{
  "arch": "pvt",
  "model": "self-supervised image encoder",
  "dataset": "photos of plants and fungi (iNaturalist)",
  "train_examples": 90422,
  "image_size": 32,
  "crop_scale_min": 0.2,
  "horizontal_flip": true,
  "color_jitter": 0.6,
  "method": "simclr",
  "norm": "layernorm",
  "norm_position": "sandwich",
  "activation": "relu",
  "mlp_ratio": 4,
  "head_dim": 48,
  "fused_qkv": false,
  "qk_norm": false,
  "parallel_block": false,
  "inner_norm": true,
  "drop_path": 0.15,
  "patch_size": [2, 2],
  "depths": [3, 6, 3],
  "widths": [96, 192, 384],
  "projector_hidden": 1024,
  "projector_out": 128,
  "projector_hidden_layers": 2,
  "temperature": 0.3,
  "init": "kaiming_normal",
  "optimizer": "soap",
  "beta2": 0.999,
  "lr": 0.00097,
  "beta1": 0.95,
  "shampoo_beta": 0.999,
  "eps": 1e-08,
  "precondition_frequency": 32,
  "max_precond_dim": 1024,
  "one_sided": false,
  "adamw_lr_other_params": 0.0014,
  "grad_clip": 1.0,
  "ema_decay": 0.999,
  "steps": 7900,
  "batch_size": 128,
  "epochs": 11.2,
  "lr_schedule": "cosine",
  "final_lr_fraction": 0,
  "warmup_steps": 1580,
  "weight_decay": 0.0,
  "adamw_weight_decay_other_params": 0.01
}
Rows from block 7, named by matrix and row number. Each number is 50 + 15 x the weight over its row's rms, rounded and kept within 0 to 99. All counts start at 0. After the name is the row's rms in percent of the matrix's.
# fc2: MLP down (model.blocks.7.mlp.fc2.weight, 192x768), inputs 128-255
fc2.22 089:45 52 56 24 59 48 61 72 78 53 68 47 27 24 35 47 34 54 26 66 72 61 52 58 59 62 81 63 45 60 64 39 30 41 45 29 28 52 43 54 44 25 51 60 47 42 69 44 70 53 28 59 62 65 51 45 72 50 68 39 55 56 64 79 63 55 41 49 39 57 52 69 67 22 55 35 68 52 69 50 38 65 52 59 79 66 61 35 63 55 40 34 54 56 49 35 39 24 58 53 64 15 37 30 37 26 44 52 52 50 66 58 36 57 63 56 43 65 48 54 46 60 48 43 27 68 60 64
fc2.23 098:55 39 40 70 52 73 58 56 48 36 48 51 55 42 23 64 28 26 51 23 45 73 36 51 58 49 41 33 62 57 63 31 28 22 66 36 57 35 45 30 47 76 53 43 45 63 55 43 35 49 30 34 54 42 86 46 69 45 62 44 37 65 28 23 50 61 73 46 73 49 35 06 51 51 84 46 58 44 56 41 59 70 31 29 51 58 46 64 39 47 30 69 42 34 51 18 23 57 44 82 64 61 52 66 51 51 62 39 64 58 37 19 50 47 14 39 47 71 52 48 53 55 61 56 32 44 46 39
fc2.24 102:51 60 64 16 65 34 53 56 78 43 52 67 38 56 61 29 43 58 59 45 33 35 27 44 23 46 56 45 63 56 56 57 35 64 24 23 50 36 30 42 60 71 61 68 40 34 38 18 50 60 39 30 50 49 45 54 62 76 69 75 28 58 56 47 56 60 49 56 60 39 55 44 66 30 49 40 51 43 65 55 33 50 41 17 25 30 46 58 58 34 51 78 43 46 78 35 69 51 35 72 39 72 32 45 47 21 61 26 43 39 36 29 72 63 39 66 47 72 46 37 46 52 33 76 61 20 34 57
fc2.25 096:60 29 42 57 35 44 52 36 56 51 37 37 55 53 39 47 21 30 30 24 62 42 51 30 58 43 37 35 62 43 47 38 49 55 32 29 55 41 79 52 41 60 64 49 67 56 51 53 28 35 55 42 33 50 47 27 32 53 52 54 49 17 30 52 54 52 50 53 67 48 51 05 42 42 38 27 58 81 26 65 43 38 53 27 36 50 48 43 19 37 39 53 48 50 53 64 49 46 52 68 51 42 76 59 39 54 42 44 42 42 54 64 59 64 61 65 48 50 60 30 41 74 38 53 49 48 30 58
fc2.26 098:55 44 48 34 34 56 52 36 49 51 65 65 50 56 71 52 68 54 62 71 68 40 56 53 59 29 50 44 44 50 38 55 58 41 80 56 41 71 65 40 46 52 52 31 53 22 51 16 75 32 38 61 34 33 65 32 20 45 48 53 62 52 43 46 71 67 70 41 55 67 66 91 41 36 52 40 32 46 57 44 80 76 35 30 91 68 47 76 53 60 45 56 48 58 48 58 54 61 44 56 78 41 46 53 46 66 57 47 36 43 45 61 62 40 52 53 73 47 62 33 36 51 50 29 48 35 55 63
fc2.27 104:29 45 52 57 17 89 58 58 57 65 70 52 60 05 41 61 68 42 62 80 17 67 32 57 57 74 61 55 76 40 71 53 57 69 36 54 40 46 37 58 55 67 62 48 64 42 75 53 34 62 57 54 62 34 51 71 59 41 58 30 37 41 26 49 43 50 64 41 64 41 61 20 55 47 44 76 50 62 62 40 51 77 66 47 52 37 37 49 73 25 69 52 55 60 33 57 54 64 30 57 64 37 83 52 71 65 61 31 40 70 40 31 30 40 34 47 48 53 64 53 34 64 58 23 53 30 38 54
fc2.28 101:63 63 38 59 42 55 47 13 19 52 45 25 56 47 38 36 73 60 62 31 48 43 92 43 44 44 34 52 37 42 40 65 49 30 52 35 48 67 47 76 50 28 35 31 53 27 81 40 47 81 45 59 63 42 50 58 32 53 56 31 86 49 82 35 60 33 62 30 63 54 37 74 51 78 41 54 36 66 65 48 48 65 68 77 62 60 62 32 38 53 64 47 69 56 51 47 65 56 79 56 78 20 20 32 42 60 57 35 27 47 68 46 44 69 35 41 51 40 50 57 28 62 26 40 44 65 61 39
fc2.29 101:06 60 39 54 46 34 35 41 29 51 66 40 52 72 56 48 49 52 46 61 44 37 79 68 60 79 46 65 78 58 57 34 57 36 45 35 70 58 47 48 51 44 56 61 68 24 72 54 68 34 50 50 67 61 17 73 45 35 57 55 55 27 83 32 42 50 60 77 71 61 61 41 58 41 58 55 46 48 49 74 54 58 41 50 59 58 41 52 31 37 54 34 45 42 32 44 43 55 35 23 46 52 40 45 68 55 56 31 50 46 57 78 54 42 66 69 42 49 50 37 53 24 75 33 44 70 44 61
fc2.30 096:44 61 31 32 24 28 60 82 69 52 44 73 63 29 50 91 40 26 64 60 54 33 35 29 34 36 32 54 66 52 56 61 30 81 37 46 76 57 58 74 27 62 66 47 31 46 65 80 50 44 51 44 30 66 48 58 28 45 32 73 52 54 30 69 34 58 33 46 23 38 26 59 55 69 42 32 51 77 26 63 18 55 30 45 23 67 48 65 54 52 52 32 53 68 47 53 47 29 60 43 36 69 64 40 49 58 44 48 47 71 55 50 57 63 48 77 27 47 68 78 71 74 73 36 72 49 50 67
fc2.31 094:58 31 40 55 50 37 61 38 15 55 34 33 71 46 54 44 40 23 48 27 62 44 81 31 62 58 51 54 77 39 47 14 38 55 59 55 72 56 57 61 41 51 44 72 38 31 23 38 28 55 59 43 56 50 62 62 54 56 43 44 53 34 43 53 45 36 53 52 68 64 56 33 26 59 52 56 56 52 51 51 45 40 14 54 29 61 41 45 58 40 45 28 44 53 45 61 46 53 53 54 75 73 37 57 41 31 37 42 38 31 25 38 49 45 47 51 51 60 19 33 58 35 51 53 49 42 38 34
fc2.32 099:60 34 54 15 64 59 40 53 47 57 27 49 32 60 43 50 46 27 73 35 80 61 48 70 62 43 44 45 65 63 57 29 53 60 58 55 50 42 46 65 43 80 59 52 61 63 41 83 35 67 54 40 54 37 42 53 46 38 44 50 45 80 48 51 43 91 72 26 39 79 22 61 35 52 74 45 38 59 44 57 60 53 30 62 42 29 41 56 27 60 50 44 47 50 73 34 39 65 67 47 54 67 55 48 36 55 78 31 80 57 37 57 54 84 84 50 64 54 48 74 49 77 41 45 44 58 48 58
fc2.33 100:40 40 46 65 66 47 72 65 67 60 45 52 87 18 12 62 53 50 61 31 60 55 47 39 64 30 40 30 33 59 69 32 43 29 49 64 56 57 53 45 71 46 07 71 43 48 71 74 41 64 75 47 53 48 14 71 55 43 39 50 45 67 14 53 23 58 48 41 65 60 38 64 62 42 31 45 52 58 38 47 53 50 66 28 43 62 53 47 63 47 40 54 62 62 41 44 62 46 25 64 48 62 48 48 28 57 56 55 64 46 21 59 20 31 53 53 43 25 14 61 46 61 38 52 82 36 48 58
fc2.34 094:33 47 49 44 39 47 54 57 51 42 71 27 53 31 75 42 71 71 41 35 73 37 52 41 44 55 52 45 51 36 18 39 32 60 61 48 32 31 57 37 61 45 41 78 45 65 78 70 45 54 72 47 40 49 43 44 47 32 70 22 72 64 46 56 44 39 65 20 58 61 31 28 45 63 55 36 64 78 57 52 40 53 47 28 43 47 40 60 46 55 52 60 48 66 38 27 51 41 68 51 63 40 43 65 35 37 48 56 46 64 48 70 40 60 47 64 61 44 47 46 75 65 58 61 42 55 57 59
fc2.35 105:58 53 28 58 46 68 71 51 30 48 27 69 83 69 61 10 29 65 40 28 74 46 36 53 62 44 47 45 41 55 54 39 43 58 40 57 73 52 41 76 54 61 68 15 42 29 35 58 54 52 57 34 26 52 77 29 53 54 58 51 40 52 63 27 48 41 61 51 37 64 37 37 61 58 48 47 49 36 61 74 79 52 42 76 81 70 29 39 70 50 60 32 51 44 29 24 35 37 40 69 39 51 37 60 54 35 71 55 41 58 51 60 57 48 18 40 87 54 50 31 44 36 41 39 62 42 56 71
fc2.36 103:48 51 47 34 48 77 80 43 68 61 41 30 49 42 32 58 40 48 57 64 63 46 11 59 37 30 48 86 53 42 56 25 63 56 52 78 30 43 53 32 23 60 51 55 24 46 39 52 55 46 70 46 48 49 47 47 38 42 58 51 62 56 60 41 51 47 85 57 37 40 50 53 73 35 41 34 46 51 52 55 65 74 33 67 59 12 62 43 71 58 34 52 17 48 61 43 51 74 20 51 42 83 53 42 36 65 39 75 34 49 33 55 22 36 58 69 64 64 43 44 41 47 45 29 51 63 58 41
fc2.37 099:51 50 33 55 48 54 41 44 39 55 33 65 25 55 34 43 20 79 41 46 30 61 52 41 57 68 81 56 55 13 39 62 46 38 55 61 53 69 80 68 47 67 69 54 78 40 63 56 22 55 29 61 66 36 37 48 59 68 30 55 69 84 88 20 47 37 32 71 39 62 36 51 34 52 52 64 42 67 64 52 42 85 45 57 53 44 52 61 87 43 65 60 36 46 53 20 35 60 47 58 29 37 77 33 51 20 40 61 39 69 42 39 39 79 32 36 40 36 61 21 51 60 67 44 52 34 46 61
fc2.38 101:59 58 59 61 42 53 69 59 14 68 38 74 55 32 82 70 30 27 37 55 58 70 40 77 14 61 36 25 69 45 57 35 31 49 42 45 54 35 50 24 67 41 54 30 60 51 28 47 46 58 46 39 50 57 64 35 52 54 49 73 68 50 56 78 67 44 43 39 50 49 76 55 31 55 54 41 71 59 53 47 45 49 71 32 51 31 38 84 39 46 59 74 24 55 26 65 48 61 47 39 33 75 37 61 63 10 44 40 33 60 57 55 48 43 52 59 46 55 41 37 45 31 46 67 63 59 46 75
fc2.39 109:49 64 44 57 69 69 55 46 57 68 38 69 60 46 59 36 64 64 51 28 56 74 57 82 63 56 36 30 61 31 47 45 69 53 68 51 27 69 34 56 53 33 57 53 56 41 62 73 47 31 33 67 40 36 36 47 47 47 72 38 76 58 16 25 66 48 55 70 38 67 65 49 40 39 66 73 26 52 47 54 57 72 41 55 59 74 74 72 61 70 81 52 44 50 43 57 61 55 36 30 22 33 88 43 54 39 42 52 54 49 68 56 49 60 78 41 83 39 50 50 73 63 43 31 41 41 41 52
fc2.40 093:21 59 57 41 50 61 42 58 59 24 61 33 51 50 66 45 69 49 34 32 60 60 40 60 56 56 68 82 29 49 53 52 55 48 68 51 36 65 57 35 12 49 58 77 46 63 41 59 36 50 66 34 33 53 34 41 63 46 57 42 53 70 31 35 23 32 35 48 40 32 47 41 47 55 61 45 75 72 57 50 66 63 59 64 50 59 53 73 47 30 35 75 45 44 38 22 57 50 45 48 46 58 55 15 56 31 43 50 67 44 73 59 57 66 50 47 19 55 56 53 40 35 71 73 56 42 49 40
fc2.41 108:52 40 55 52 43 48 40 55 68 66 70 55 33 11 62 62 52 40 36 88 79 47 24 66 49 34 58 41 64 47 49 58 83 35 39 71 43 51 40 43 48 33 78 17 55 43 49 80 22 69 66 58 58 51 39 59 48 46 60 54 47 56 69 91 50 33 61 22 53 66 40 51 70 44 59 55 72 45 30 48 81 45 54 37 27 36 54 44 47 37 59 45 41 41 49 44 52 58 47 35 76 61 64 48 21 38 37 46 58 65 59 59 63 54 24 63 67 65 66 44 09 30 41 43 76 42 43 45
fc2.42 106:51 34 46 82 45 66 68 28 46 00 42 33 66 56 47 41 45 72 40 27 53 37 69 67 54 39 68 55 46 36 53 40 70 38 28 45 36 34 42 67 47 67 63 42 45 74 58 80 27 47 39 45 39 16 70 41 55 74 37 59 53 50 51 60 23 62 42 29 55 26 55 42 43 44 52 32 36 76 18 52 31 62 60 84 46 22 37 57 60 24 48 57 47 52 54 46 61 89 33 56 55 68 59 11 66 15 58 44 70 43 29 29 40 33 42 44 98 71 66 40 54 34 54 61 50 41 44 29
fc2.43 108:66 56 73 32 49 52 41 53 38 27 59 53 22 75 81 46 49 78 58 32 55 45 11 47 57 49 48 22 40 33 36 50 84 43 72 30 51 73 49 40 35 43 55 53 52 65 69 45 30 40 43 41 50 62 69 40 37 46 73 53 12 08 89 62 53 39 43 42 74 47 56 58 55 41 73 39 33 46 48 56 65 55 35 14 48 26 29 67 48 77 35 36 31 21 63 34 67 58 57 39 70 59 66 35 33 57 50 32 68 40 62 46 38 63 20 29 61 73 40 35 54 82 65 67 41 51 41 74
fc2.44 107:58 82 50 48 49 47 52 35 49 44 54 67 39 51 61 63 46 73 54 62 43 55 56 47 40 66 51 38 49 57 23 86 48 33 20 37 61 54 52 47 58 64 39 61 76 56 22 69 54 64 49 51 40 58 51 34 25 59 47 54 47 36 72 49 34 55 33 63 59 54 51 45 51 33 55 19 49 73 86 31 20 78 77 42 37 67 39 68 43 45 56 54 38 52 48 76 56 27 50 63 45 53 60 54 73 62 60 34 34 55 40 83 62 31 70 35 51 35 44 31 34 68 60 39 46 32 43 72
fc2.45 104:32 44 45 52 46 47 27 38 38 65 52 31 25 23 35 44 52 50 37 36 47 62 74 49 31 45 30 66 60 48 34 89 63 35 31 61 45 58 22 42 33 58 36 59 47 62 53 43 71 28 52 76 55 60 50 42 48 52 23 34 75 68 25 56 66 57 32 49 44 70 46 43 32 50 33 73 40 54 69 54 80 41 50 56 53 48 45 28 56 57 55 57 38 49 31 60 69 47 56 36 53 22 47 27 40 35 62 47 55 49 37 30 47 63 52 71 44 71 59 67 48 90 61 43 52 36 54 46
fc2.46 104:62 49 32 55 50 44 41 58 56 41 73 43 61 33 27 52 58 47 68 53 41 48 47 64 37 59 54 50 34 49 65 33 30 00 49 68 62 62 37 65 40 25 63 29 49 70 77 49 68 68 36 37 56 45 82 63 67 33 47 66 38 71 44 10 62 50 61 57 31 49 56 49 38 50 62 65 67 48 53 41 43 45 22 47 69 54 24 62 43 43 67 49 56 60 64 55 44 68 49 33 78 57 22 51 42 83 56 39 43 75 45 43 39 26 48 77 34 51 46 32 71 41 35 53 43 46 50 49
fc2.47 101:61 25 32 77 39 42 69 42 36 47 25 84 66 12 71 30 50 37 34 49 44 54 68 64 39 77 66 45 27 45 49 39 34 60 42 20 61 44 40 67 64 45 37 36 33 25 36 49 70 67 42 35 73 71 39 63 25 62 61 37 74 56 57 44 71 68 53 80 44 30 32 54 49 35 43 83 07 48 65 20 66 67 38 61 30 79 45 57 62 53 35 28 53 45 60 56 42 62 74 42 36 56 62 54 62 44 57 55 49 46 65 67 50 82 51 31 56 36 55 30 25 46 46 62 43 37 45 77
fc2.48 103:75 53 50 43 34 37 44 68 44 71 49 54 50 25 48 60 65 65 43 37 73 65 65 50 64 28 64 62 53 73 59 53 24 52 47 62 31 51 68 65 66 59 50 39 50 25 44 36 59 59 47 29 73 29 53 68 47 33 39 28 37 49 70 54 28 50 57 18 58 85 34 48 50 56 39 24 56 59 31 65 61 54 42 57 32 56 46 63 96 68 30 40 48 39 47 41 53 51 54 58 20 55 38 26 87 36 39 49 22 59 48 56 42 32 42 57 48 49 49 74 72 23 78 77 40 43 24 34
fc2.49 096:52 48 45 52 45 65 69 53 50 26 50 28 52 41 44 67 39 41 48 64 53 50 37 32 54 50 43 45 22 46 25 59 49 27 52 62 55 33 59 84 36 43 57 43 56 53 45 55 54 37 43 62 80 43 41 47 17 62 50 41 71 46 58 49 88 31 65 41 62 52 76 09 49 65 66 46 26 44 43 56 34 27 32 42 61 13 57 41 56 41 65 67 69 53 43 72 60 49 60 31 54 39 71 38 75 20 35 73 26 38 21 48 37 15 28 54 66 31 32 54 68 57 31 30 67 52 51 60
fc2.50 100:44 63 55 49 35 60 39 56 21 62 57 35 19 54 38 68 30 92 64 31 65 35 42 68 19 40 62 45 52 43 62 54 52 19 43 72 56 62 44 64 38 58 20 50 30 75 61 51 59 48 54 36 47 69 32 77 69 44 48 42 57 48 59 70 28 50 47 71 24 67 66 29 34 55 46 73 24 61 55 43 64 22 55 62 55 48 63 64 73 50 38 62 41 51 59 49 62 45 42 65 67 48 60 60 46 69 63 78 19 47 48 49 62 31 56 59 53 37 42 39 56 39 72 24 74 36 76 57
fc2.51 102:38 49 55 38 60 41 51 52 81 58 55 53 63 37 82 56 26 39 62 62 58 17 61 25 37 64 55 49 38 54 33 32 73 61 66 36 44 54 21 38 59 51 42 59 47 00 59 61 38 55 43 53 64 54 39 69 51 63 50 67 67 65 39 59 68 35 57 62 78 51 69 63 54 48 72 75 38 65 60 29 39 71 59 58 57 33 43 63 53 78 39 56 80 59 70 65 66 45 60 48 67 61 64 73 60 31 63 56 27 48 37 78 83 87 68 64 62 18 63 65 51 46 33 90 53 55 58 63
fc2.52 099:48 59 51 48 54 48 53 44 55 13 53 51 61 39 48 56 49 26 43 54 46 72 44 68 52 47 54 33 41 37 46 44 57 37 67 63 65 60 61 53 60 51 64 50 54 48 34 54 78 44 47 62 55 17 51 59 56 43 26 57 19 55 67 53 41 46 45 54 66 31 56 57 40 42 35 37 65 59 69 69 47 29 26 56 44 67 54 81 42 29 40 78 56 52 47 39 34 32 50 42 62 70 72 53 34 28 42 35 46 57 51 48 48 45 38 74 53 42 67 44 43 59 50 38 50 51 59 49
fc2.53 101:57 69 71 68 58 52 59 48 63 47 37 35 35 53 43 83 59 45 62 39 57 33 52 43 58 55 71 56 43 71 55 39 54 48 42 16 56 60 39 47 44 81 59 57 72 33 46 42 31 55 36 62 43 49 57 38 56 47 17 69 60 44 77 65 44 41 42 36 55 61 56 71 29 55 59 57 52 71 45 65 53 34 53 43 59 36 52 55 51 59 78 78 51 72 54 22 43 56 68 66 34 48 54 48 48 28 46 40 49 45 21 39 54 11 29 33 49 46 53 58 61 44 45 61 60 49 53 31
fc2.54 105:42 55 51 29 49 54 58 73 72 68 43 69 68 64 10 64 46 43 73 60 26 19 56 45 59 64 50 53 35 72 48 55 18 63 39 34 49 44 55 30 56 41 40 29 34 36 67 52 16 59 72 41 40 57 34 71 62 28 44 70 20 80 58 39 37 31 46 81 45 74 48 41 50 70 52 78 34 57 25 26 35 39 49 52 64 52 62 37 34 53 33 44 59 41 28 36 31 64 55 82 34 67 60 49 66 39 49 44 62 44 60 63 39 64 47 61 73 35 48 68 55 51 71 44 46 42 48 79
fc2.55 098:47 67 45 33 42 38 67 62 57 65 60 50 75 49 55 41 38 63 82 41 31 45 58 61 39 49 38 47 55 40 61 53 61 46 75 41 28 64 35 49 67 55 61 50 60 43 51 51 62 37 48 47 55 35 74 59 81 94 28 12 19 47 43 35 39 47 29 55 30 60 61 29 22 34 57 73 37 54 20 62 49 33 34 51 38 48 25 52 84 27 35 33 36 55 57 40 55 47 54 49 48 38 57 42 63 40 60 34 37 60 32 41 44 24 37 47 42 56 45 41 60 41 78 57 68 87 45 54
fc2.56 094:63 55 71 44 54 39 48 40 39 72 53 52 42 74 55 49 54 88 53 59 64 62 76 43 47 26 50 15 77 39 42 29 50 34 63 45 50 63 48 60 59 78 53 56 68 69 47 32 72 50 64 53 70 60 34 54 60 55 55 31 58 65 32 52 48 21 45 39 69 51 41 18 29 54 47 49 23 48 82 32 21 53 56 52 47 81 41 52 57 29 36 68 57 24 66 34 24 41 21 87 52 44 70 55 31 49 70 47 44 38 80 52 29 73 49 46 40 32 61 64 40 70 57 33 48 75 31 61
fc2.57 100:22 59 66 33 48 65 60 52 48 84 60 61 76 78 60 65 46 56 71 56 64 64 41 48 41 37 49 62 47 41 69 37 55 41 36 17 54 59 16 51 31 62 71 61 37 30 24 23 58 42 58 49 84 37 49 56 48 22 56 63 26 75 37 34 45 48 82 29 45 41 65 61 58 37 87 62 35 64 61 82 69 51 46 51 56 41 42 23 61 78 52 46 47 55 42 99 42 30 49 47 78 22 58 55 51 74 31 56 79 52 60 66 44 48 68 59 50 53 53 26 45 60 37 38 49 81 93 50
fc2.58 104:49 40 56 50 38 44 31 46 42 11 58 18 42 55 43 54 58 37 32 51 71 41 35 57 32 24 32 53 41 58 35 55 40 38 55 62 55 74 38 56 58 50 51 52 49 72 49 34 42 36 61 59 57 57 44 45 47 32 29 48 58 41 68 69 42 71 50 25 53 35 54 38 57 33 55 54 60 22 68 41 64 75 06 53 67 65 20 51 54 48 77 54 54 59 60 33 35 47 62 66 46 65 64 29 59 47 42 59 35 71 21 34 64 26 85 40 53 54 53 59 33 52 62 45 23 51 35 28
fc2.59 095:74 57 39 47 56 71 44 31 68 26 21 23 51 37 49 45 61 70 53 69 43 66 14 53 42 66 62 54 52 38 54 26 43 38 32 53 62 60 45 49 50 52 70 52 52 28 40 52 63 56 64 55 71 42 30 61 02 58 48 57 53 57 39 56 50 58 78 38 35 38 25 54 36 42 55 49 44 49 54 61 45 36 27 62 62 70 52 55 30 57 42 27 35 50 72 49 54 44 58 44 50 68 54 42 64 22 41 59 63 66 69 38 39 40 46 56 70 37 52 17 47 47 44 26 50 58 50 28
fc2.60 105:36 54 47 25 51 71 45 50 55 91 72 48 35 22 37 66 59 54 48 46 47 59 52 11 46 38 64 33 74 55 59 34 71 56 59 12 57 64 30 28 45 29 59 66 42 52 35 69 45 38 35 57 42 56 68 74 32 30 58 54 40 42 47 65 40 52 59 61 00 64 48 45 35 49 57 52 59 28 42 51 26 58 28 54 56 42 50 46 50 62 65 26 43 37 57 55 40 42 56 41 64 85 52 61 58 55 62 47 79 71 55 58 53 81 31 42 07 35 55 69 55 53 57 22 73 54 68 61
fc2.61 094:81 50 25 55 61 57 41 47 76 72 57 66 50 41 70 44 35 44 61 62 59 44 29 61 46 58 81 62 56 59 36 64 43 67 56 33 31 40 66 77 71 63 50 40 50 47 63 47 12 62 63 55 74 23 28 70 47 61 64 45 27 63 38 32 48 41 58 54 66 59 43 38 42 41 63 66 65 46 38 51 34 50 70 15 38 66 58 33 38 45 53 71 43 58 66 70 44 60 66 53 44 64 82 41 37 53 56 48 66 52 60 68 84 57 38 82 60 19 42 39 35 81 63 50 48 48 41 62
fc2.62 098:57 32 43 42 64 26 51 45 81 38 53 42 54 41 50 37 61 63 74 41 51 49 62 52 51 43 43 22 53 43 50 41 55 26 60 93 40 66 65 31 71 46 70 63 44 46 39 70 47 36 18 36 34 43 79 60 42 31 45 45 28 64 48 35 53 54 57 43 45 71 52 36 49 24 20 61 39 35 46 48 78 21 13 80 43 78 50 49 48 64 45 40 39 47 30 42 60 67 51 54 37 35 37 71 77 09 72 58 51 60 68 75 55 39 57 70 50 33 40 67 53 55 52 72 55 48 71 55
fc2.63 100:60 43 78 66 63 21 25 28 35 65 54 36 41 21 17 59 29 52 56 39 64 58 31 47 42 27 56 48 65 65 32 64 68 29 53 58 41 59 48 50 59 63 23 60 40 37 67 82 50 38 59 35 55 59 64 45 44 57 77 59 46 46 50 66 58 61 65 47 54 31 53 31 42 21 54 31 44 29 90 33 56 70 56 66 35 68 66 53 53 70 48 49 49 52 59 50 44 50 40 27 76 51 75 39 30 80 22 44 37 50 43 66 23 60 46 69 38 55 47 39 44 57 65 65 23 36 49 57
fc2.64 102:46 56 60 41 57 48 43 37 71 47 50 35 53 57 39 54 42 12 48 44 34 53 65 32 34 40 57 41 52 80 58 60 60 48 62 29 61 48 57 43 51 43 52 44 43 62 56 52 12 53 45 38 39 60 28 48 58 69 42 56 47 42 78 63 54 62 31 78 59 48 56 37 41 52 71 34 44 31 50 35 30 26 33 26 39 70 31 72 59 44 66 66 39 32 64 55 33 57 65 52 25 65 39 39 62 52 33 51 57 48 44 29 46 52 57 63 42 58 46 81 65 07 52 60 42 68 33 50
fc2.65 098:42 58 61 69 24 51 41 12 69 45 60 43 71 58 55 46 68 79 66 14 51 63 57 63 60 47 30 47 46 58 33 51 68 39 47 63 39 53 19 60 44 52 56 65 68 78 52 60 09 52 47 40 56 52 65 63 41 18 76 52 67 68 08 78 41 13 39 66 50 64 52 51 54 67 12 35 36 36 79 38 46 57 42 59 63 58 58 26 46 24 71 31 51 48 46 32 77 49 51 62 24 62 62 60 29 42 54 44 43 70 66 47 44 09 35 69 48 53 43 45 38 81 67 81 55 58 35 20
fc2.66 102:35 47 48 41 60 45 42 70 20 70 69 56 50 58 24 57 61 72 60 39 68 69 36 50 38 59 72 68 56 49 55 48 54 44 57 54 60 72 53 57 47 30 75 52 40 83 54 35 59 65 61 31 42 42 73 51 86 46 29 48 58 43 50 44 79 57 63 72 50 58 43 40 59 35 29 65 41 59 60 41 69 55 48 54 31 54 17 49 83 46 39 35 75 39 62 61 45 50 47 43 41 52 57 26 50 71 68 24 69 52 40 57 22 55 27 59 86 58 27 39 60 63 34 58 44 39 48 30
fc2.67 100:76 45 72 57 46 53 50 61 21 28 60 19 74 63 67 40 45 10 55 52 34 66 61 32 60 44 56 50 55 46 67 64 42 43 25 52 70 73 53 32 47 63 78 38 60 63 73 25 39 75 54 43 39 41 26 55 46 45 43 49 29 37 63 57 32 57 66 65 52 34 53 28 58 72 75 50 80 48 44 47 61 46 78 49 65 35 43 56 43 32 46 64 66 35 53 20 33 52 63 56 35 56 52 67 17 45 50 51 80 58 54 19 61 41 65 33 47 46 32 56 44 46 37 77 47 56 45 67
fc2.68 097:39 31 14 50 38 54 58 26 72 62 47 52 61 45 40 45 37 26 43 72 51 49 39 48 84 76 71 27 67 35 48 37 19 48 40 37 47 35 52 34 48 68 58 52 44 43 30 73 21 41 57 43 42 31 71 35 42 48 71 50 50 27 64 46 40 25 50 40 54 38 37 76 44 65 63 65 54 53 25 61 43 70 33 47 48 30 37 65 76 50 43 71 57 38 60 60 37 49 48 22 45 59 73 32 46 78 49 44 43 43 29 29 29 52 49 38 31 49 55 28 66 34 61 34 51 70 72 41
fc2.69 100:54 31 35 53 53 61 59 63 32 62 11 56 71 45 67 32 62 35 59 52 39 64 43 51 53 46 54 62 34 72 66 57 71 37 39 59 63 53 42 33 42 45 47 36 28 58 37 38 27 51 24 63 45 24 41 40 40 43 54 62 78 42 09 55 52 34 68 55 62 65 31 36 55 85 59 59 31 44 24 37 23 08 58 43 41 69 55 58 42 38 60 57 37 53 45 69 70 66 35 43 59 53 53 58 46 14 64 72 46 57 56 67 50 57 49 65 41 31 47 50 39 65 54 53 32 70 37 54
fc2.70 095:23 65 39 29 42 68 33 70 54 75 63 35 76 52 37 49 59 38 66 77 48 63 57 51 72 54 36 48 47 77 64 42 49 40 62 35 65 57 49 48 65 53 33 51 39 39 50 38 53 52 46 82 79 47 42 67 66 46 32 61 23 47 45 39 36 70 69 38 40 37 42 57 46 54 40 67 33 23 54 52 43 59 33 35 24 48 69 64 41 42 54 77 28 54 43 39 50 54 31 63 37 76 41 37 65 23 60 43 50 73 48 35 37 80 54 34 14 40 67 78 50 46 38 57 80 55 33 53
fc2.71 104:51 40 58 59 55 57 80 46 68 25 34 44 57 67 52 64 70 06 66 47 45 49 28 31 49 15 28 60 67 36 45 44 38 32 35 54 68 54 39 56 59 55 81 35 72 53 39 40 67 47 46 49 59 53 71 18 57 58 32 37 43 70 73 44 55 69 40 73 45 34 69 35 48 52 54 54 22 58 33 43 67 90 42 40 30 87 49 69 52 74 40 29 43 53 57 49 41 46 44 59 40 48 55 27 35 53 44 47 39 55 46 74 41 58 25 57 57 45 32 44 75 62 54 63 79 43 59 53
fc2.72 094:35 70 52 48 56 55 39 41 65 39 92 47 59 37 76 66 51 61 34 81 42 39 53 22 59 46 39 23 53 48 46 49 61 51 59 45 41 46 15 50 45 46 26 48 73 58 49 34 66 81 40 44 54 56 38 48 53 53 53 53 28 55 24 45 48 43 26 53 24 60 51 44 45 49 50 41 47 50 25 58 80 39 37 32 47 29 72 58 33 27 61 36 36 38 52 72 57 44 61 32 47 48 41 73 69 49 56 58 39 53 63 35 65 52 75 70 57 50 73 46 43 60 54 81 36 25 56 47
fc2.73 101:48 65 49 68 83 53 65 46 36 79 26 64 84 43 39 60 46 33 51 69 45 61 45 62 38 55 33 42 38 56 45 54 33 21 39 62 35 74 38 52 37 57 47 63 67 56 59 52 51 60 31 43 33 49 71 40 48 45 63 29 62 28 82 40 77 81 49 46 34 56 52 90 56 44 75 86 22 55 58 36 71 38 64 61 35 45 28 39 33 77 26 57 49 55 48 51 50 48 31 06 59 34 43 33 63 64 54 54 51 42 63 50 40 52 88 42 50 38 56 42 35 44 37 51 90 41 56 45
fc2.74 100:44 54 41 56 48 59 50 57 51 75 44 23 65 82 07 70 58 63 60 39 45 40 46 53 36 56 43 66 38 41 72 63 79 29 43 09 21 50 66 30 44 85 30 33 67 62 73 39 26 41 50 40 61 50 49 54 57 51 57 53 48 22 48 40 42 45 44 61 30 56 55 54 47 59 74 42 58 41 52 51 48 44 31 21 51 71 72 51 46 38 52 36 56 38 40 67 35 32 73 15 32 48 45 71 34 62 41 51 45 66 40 53 34 27 29 49 16 18 46 41 36 39 41 51 80 70 45 51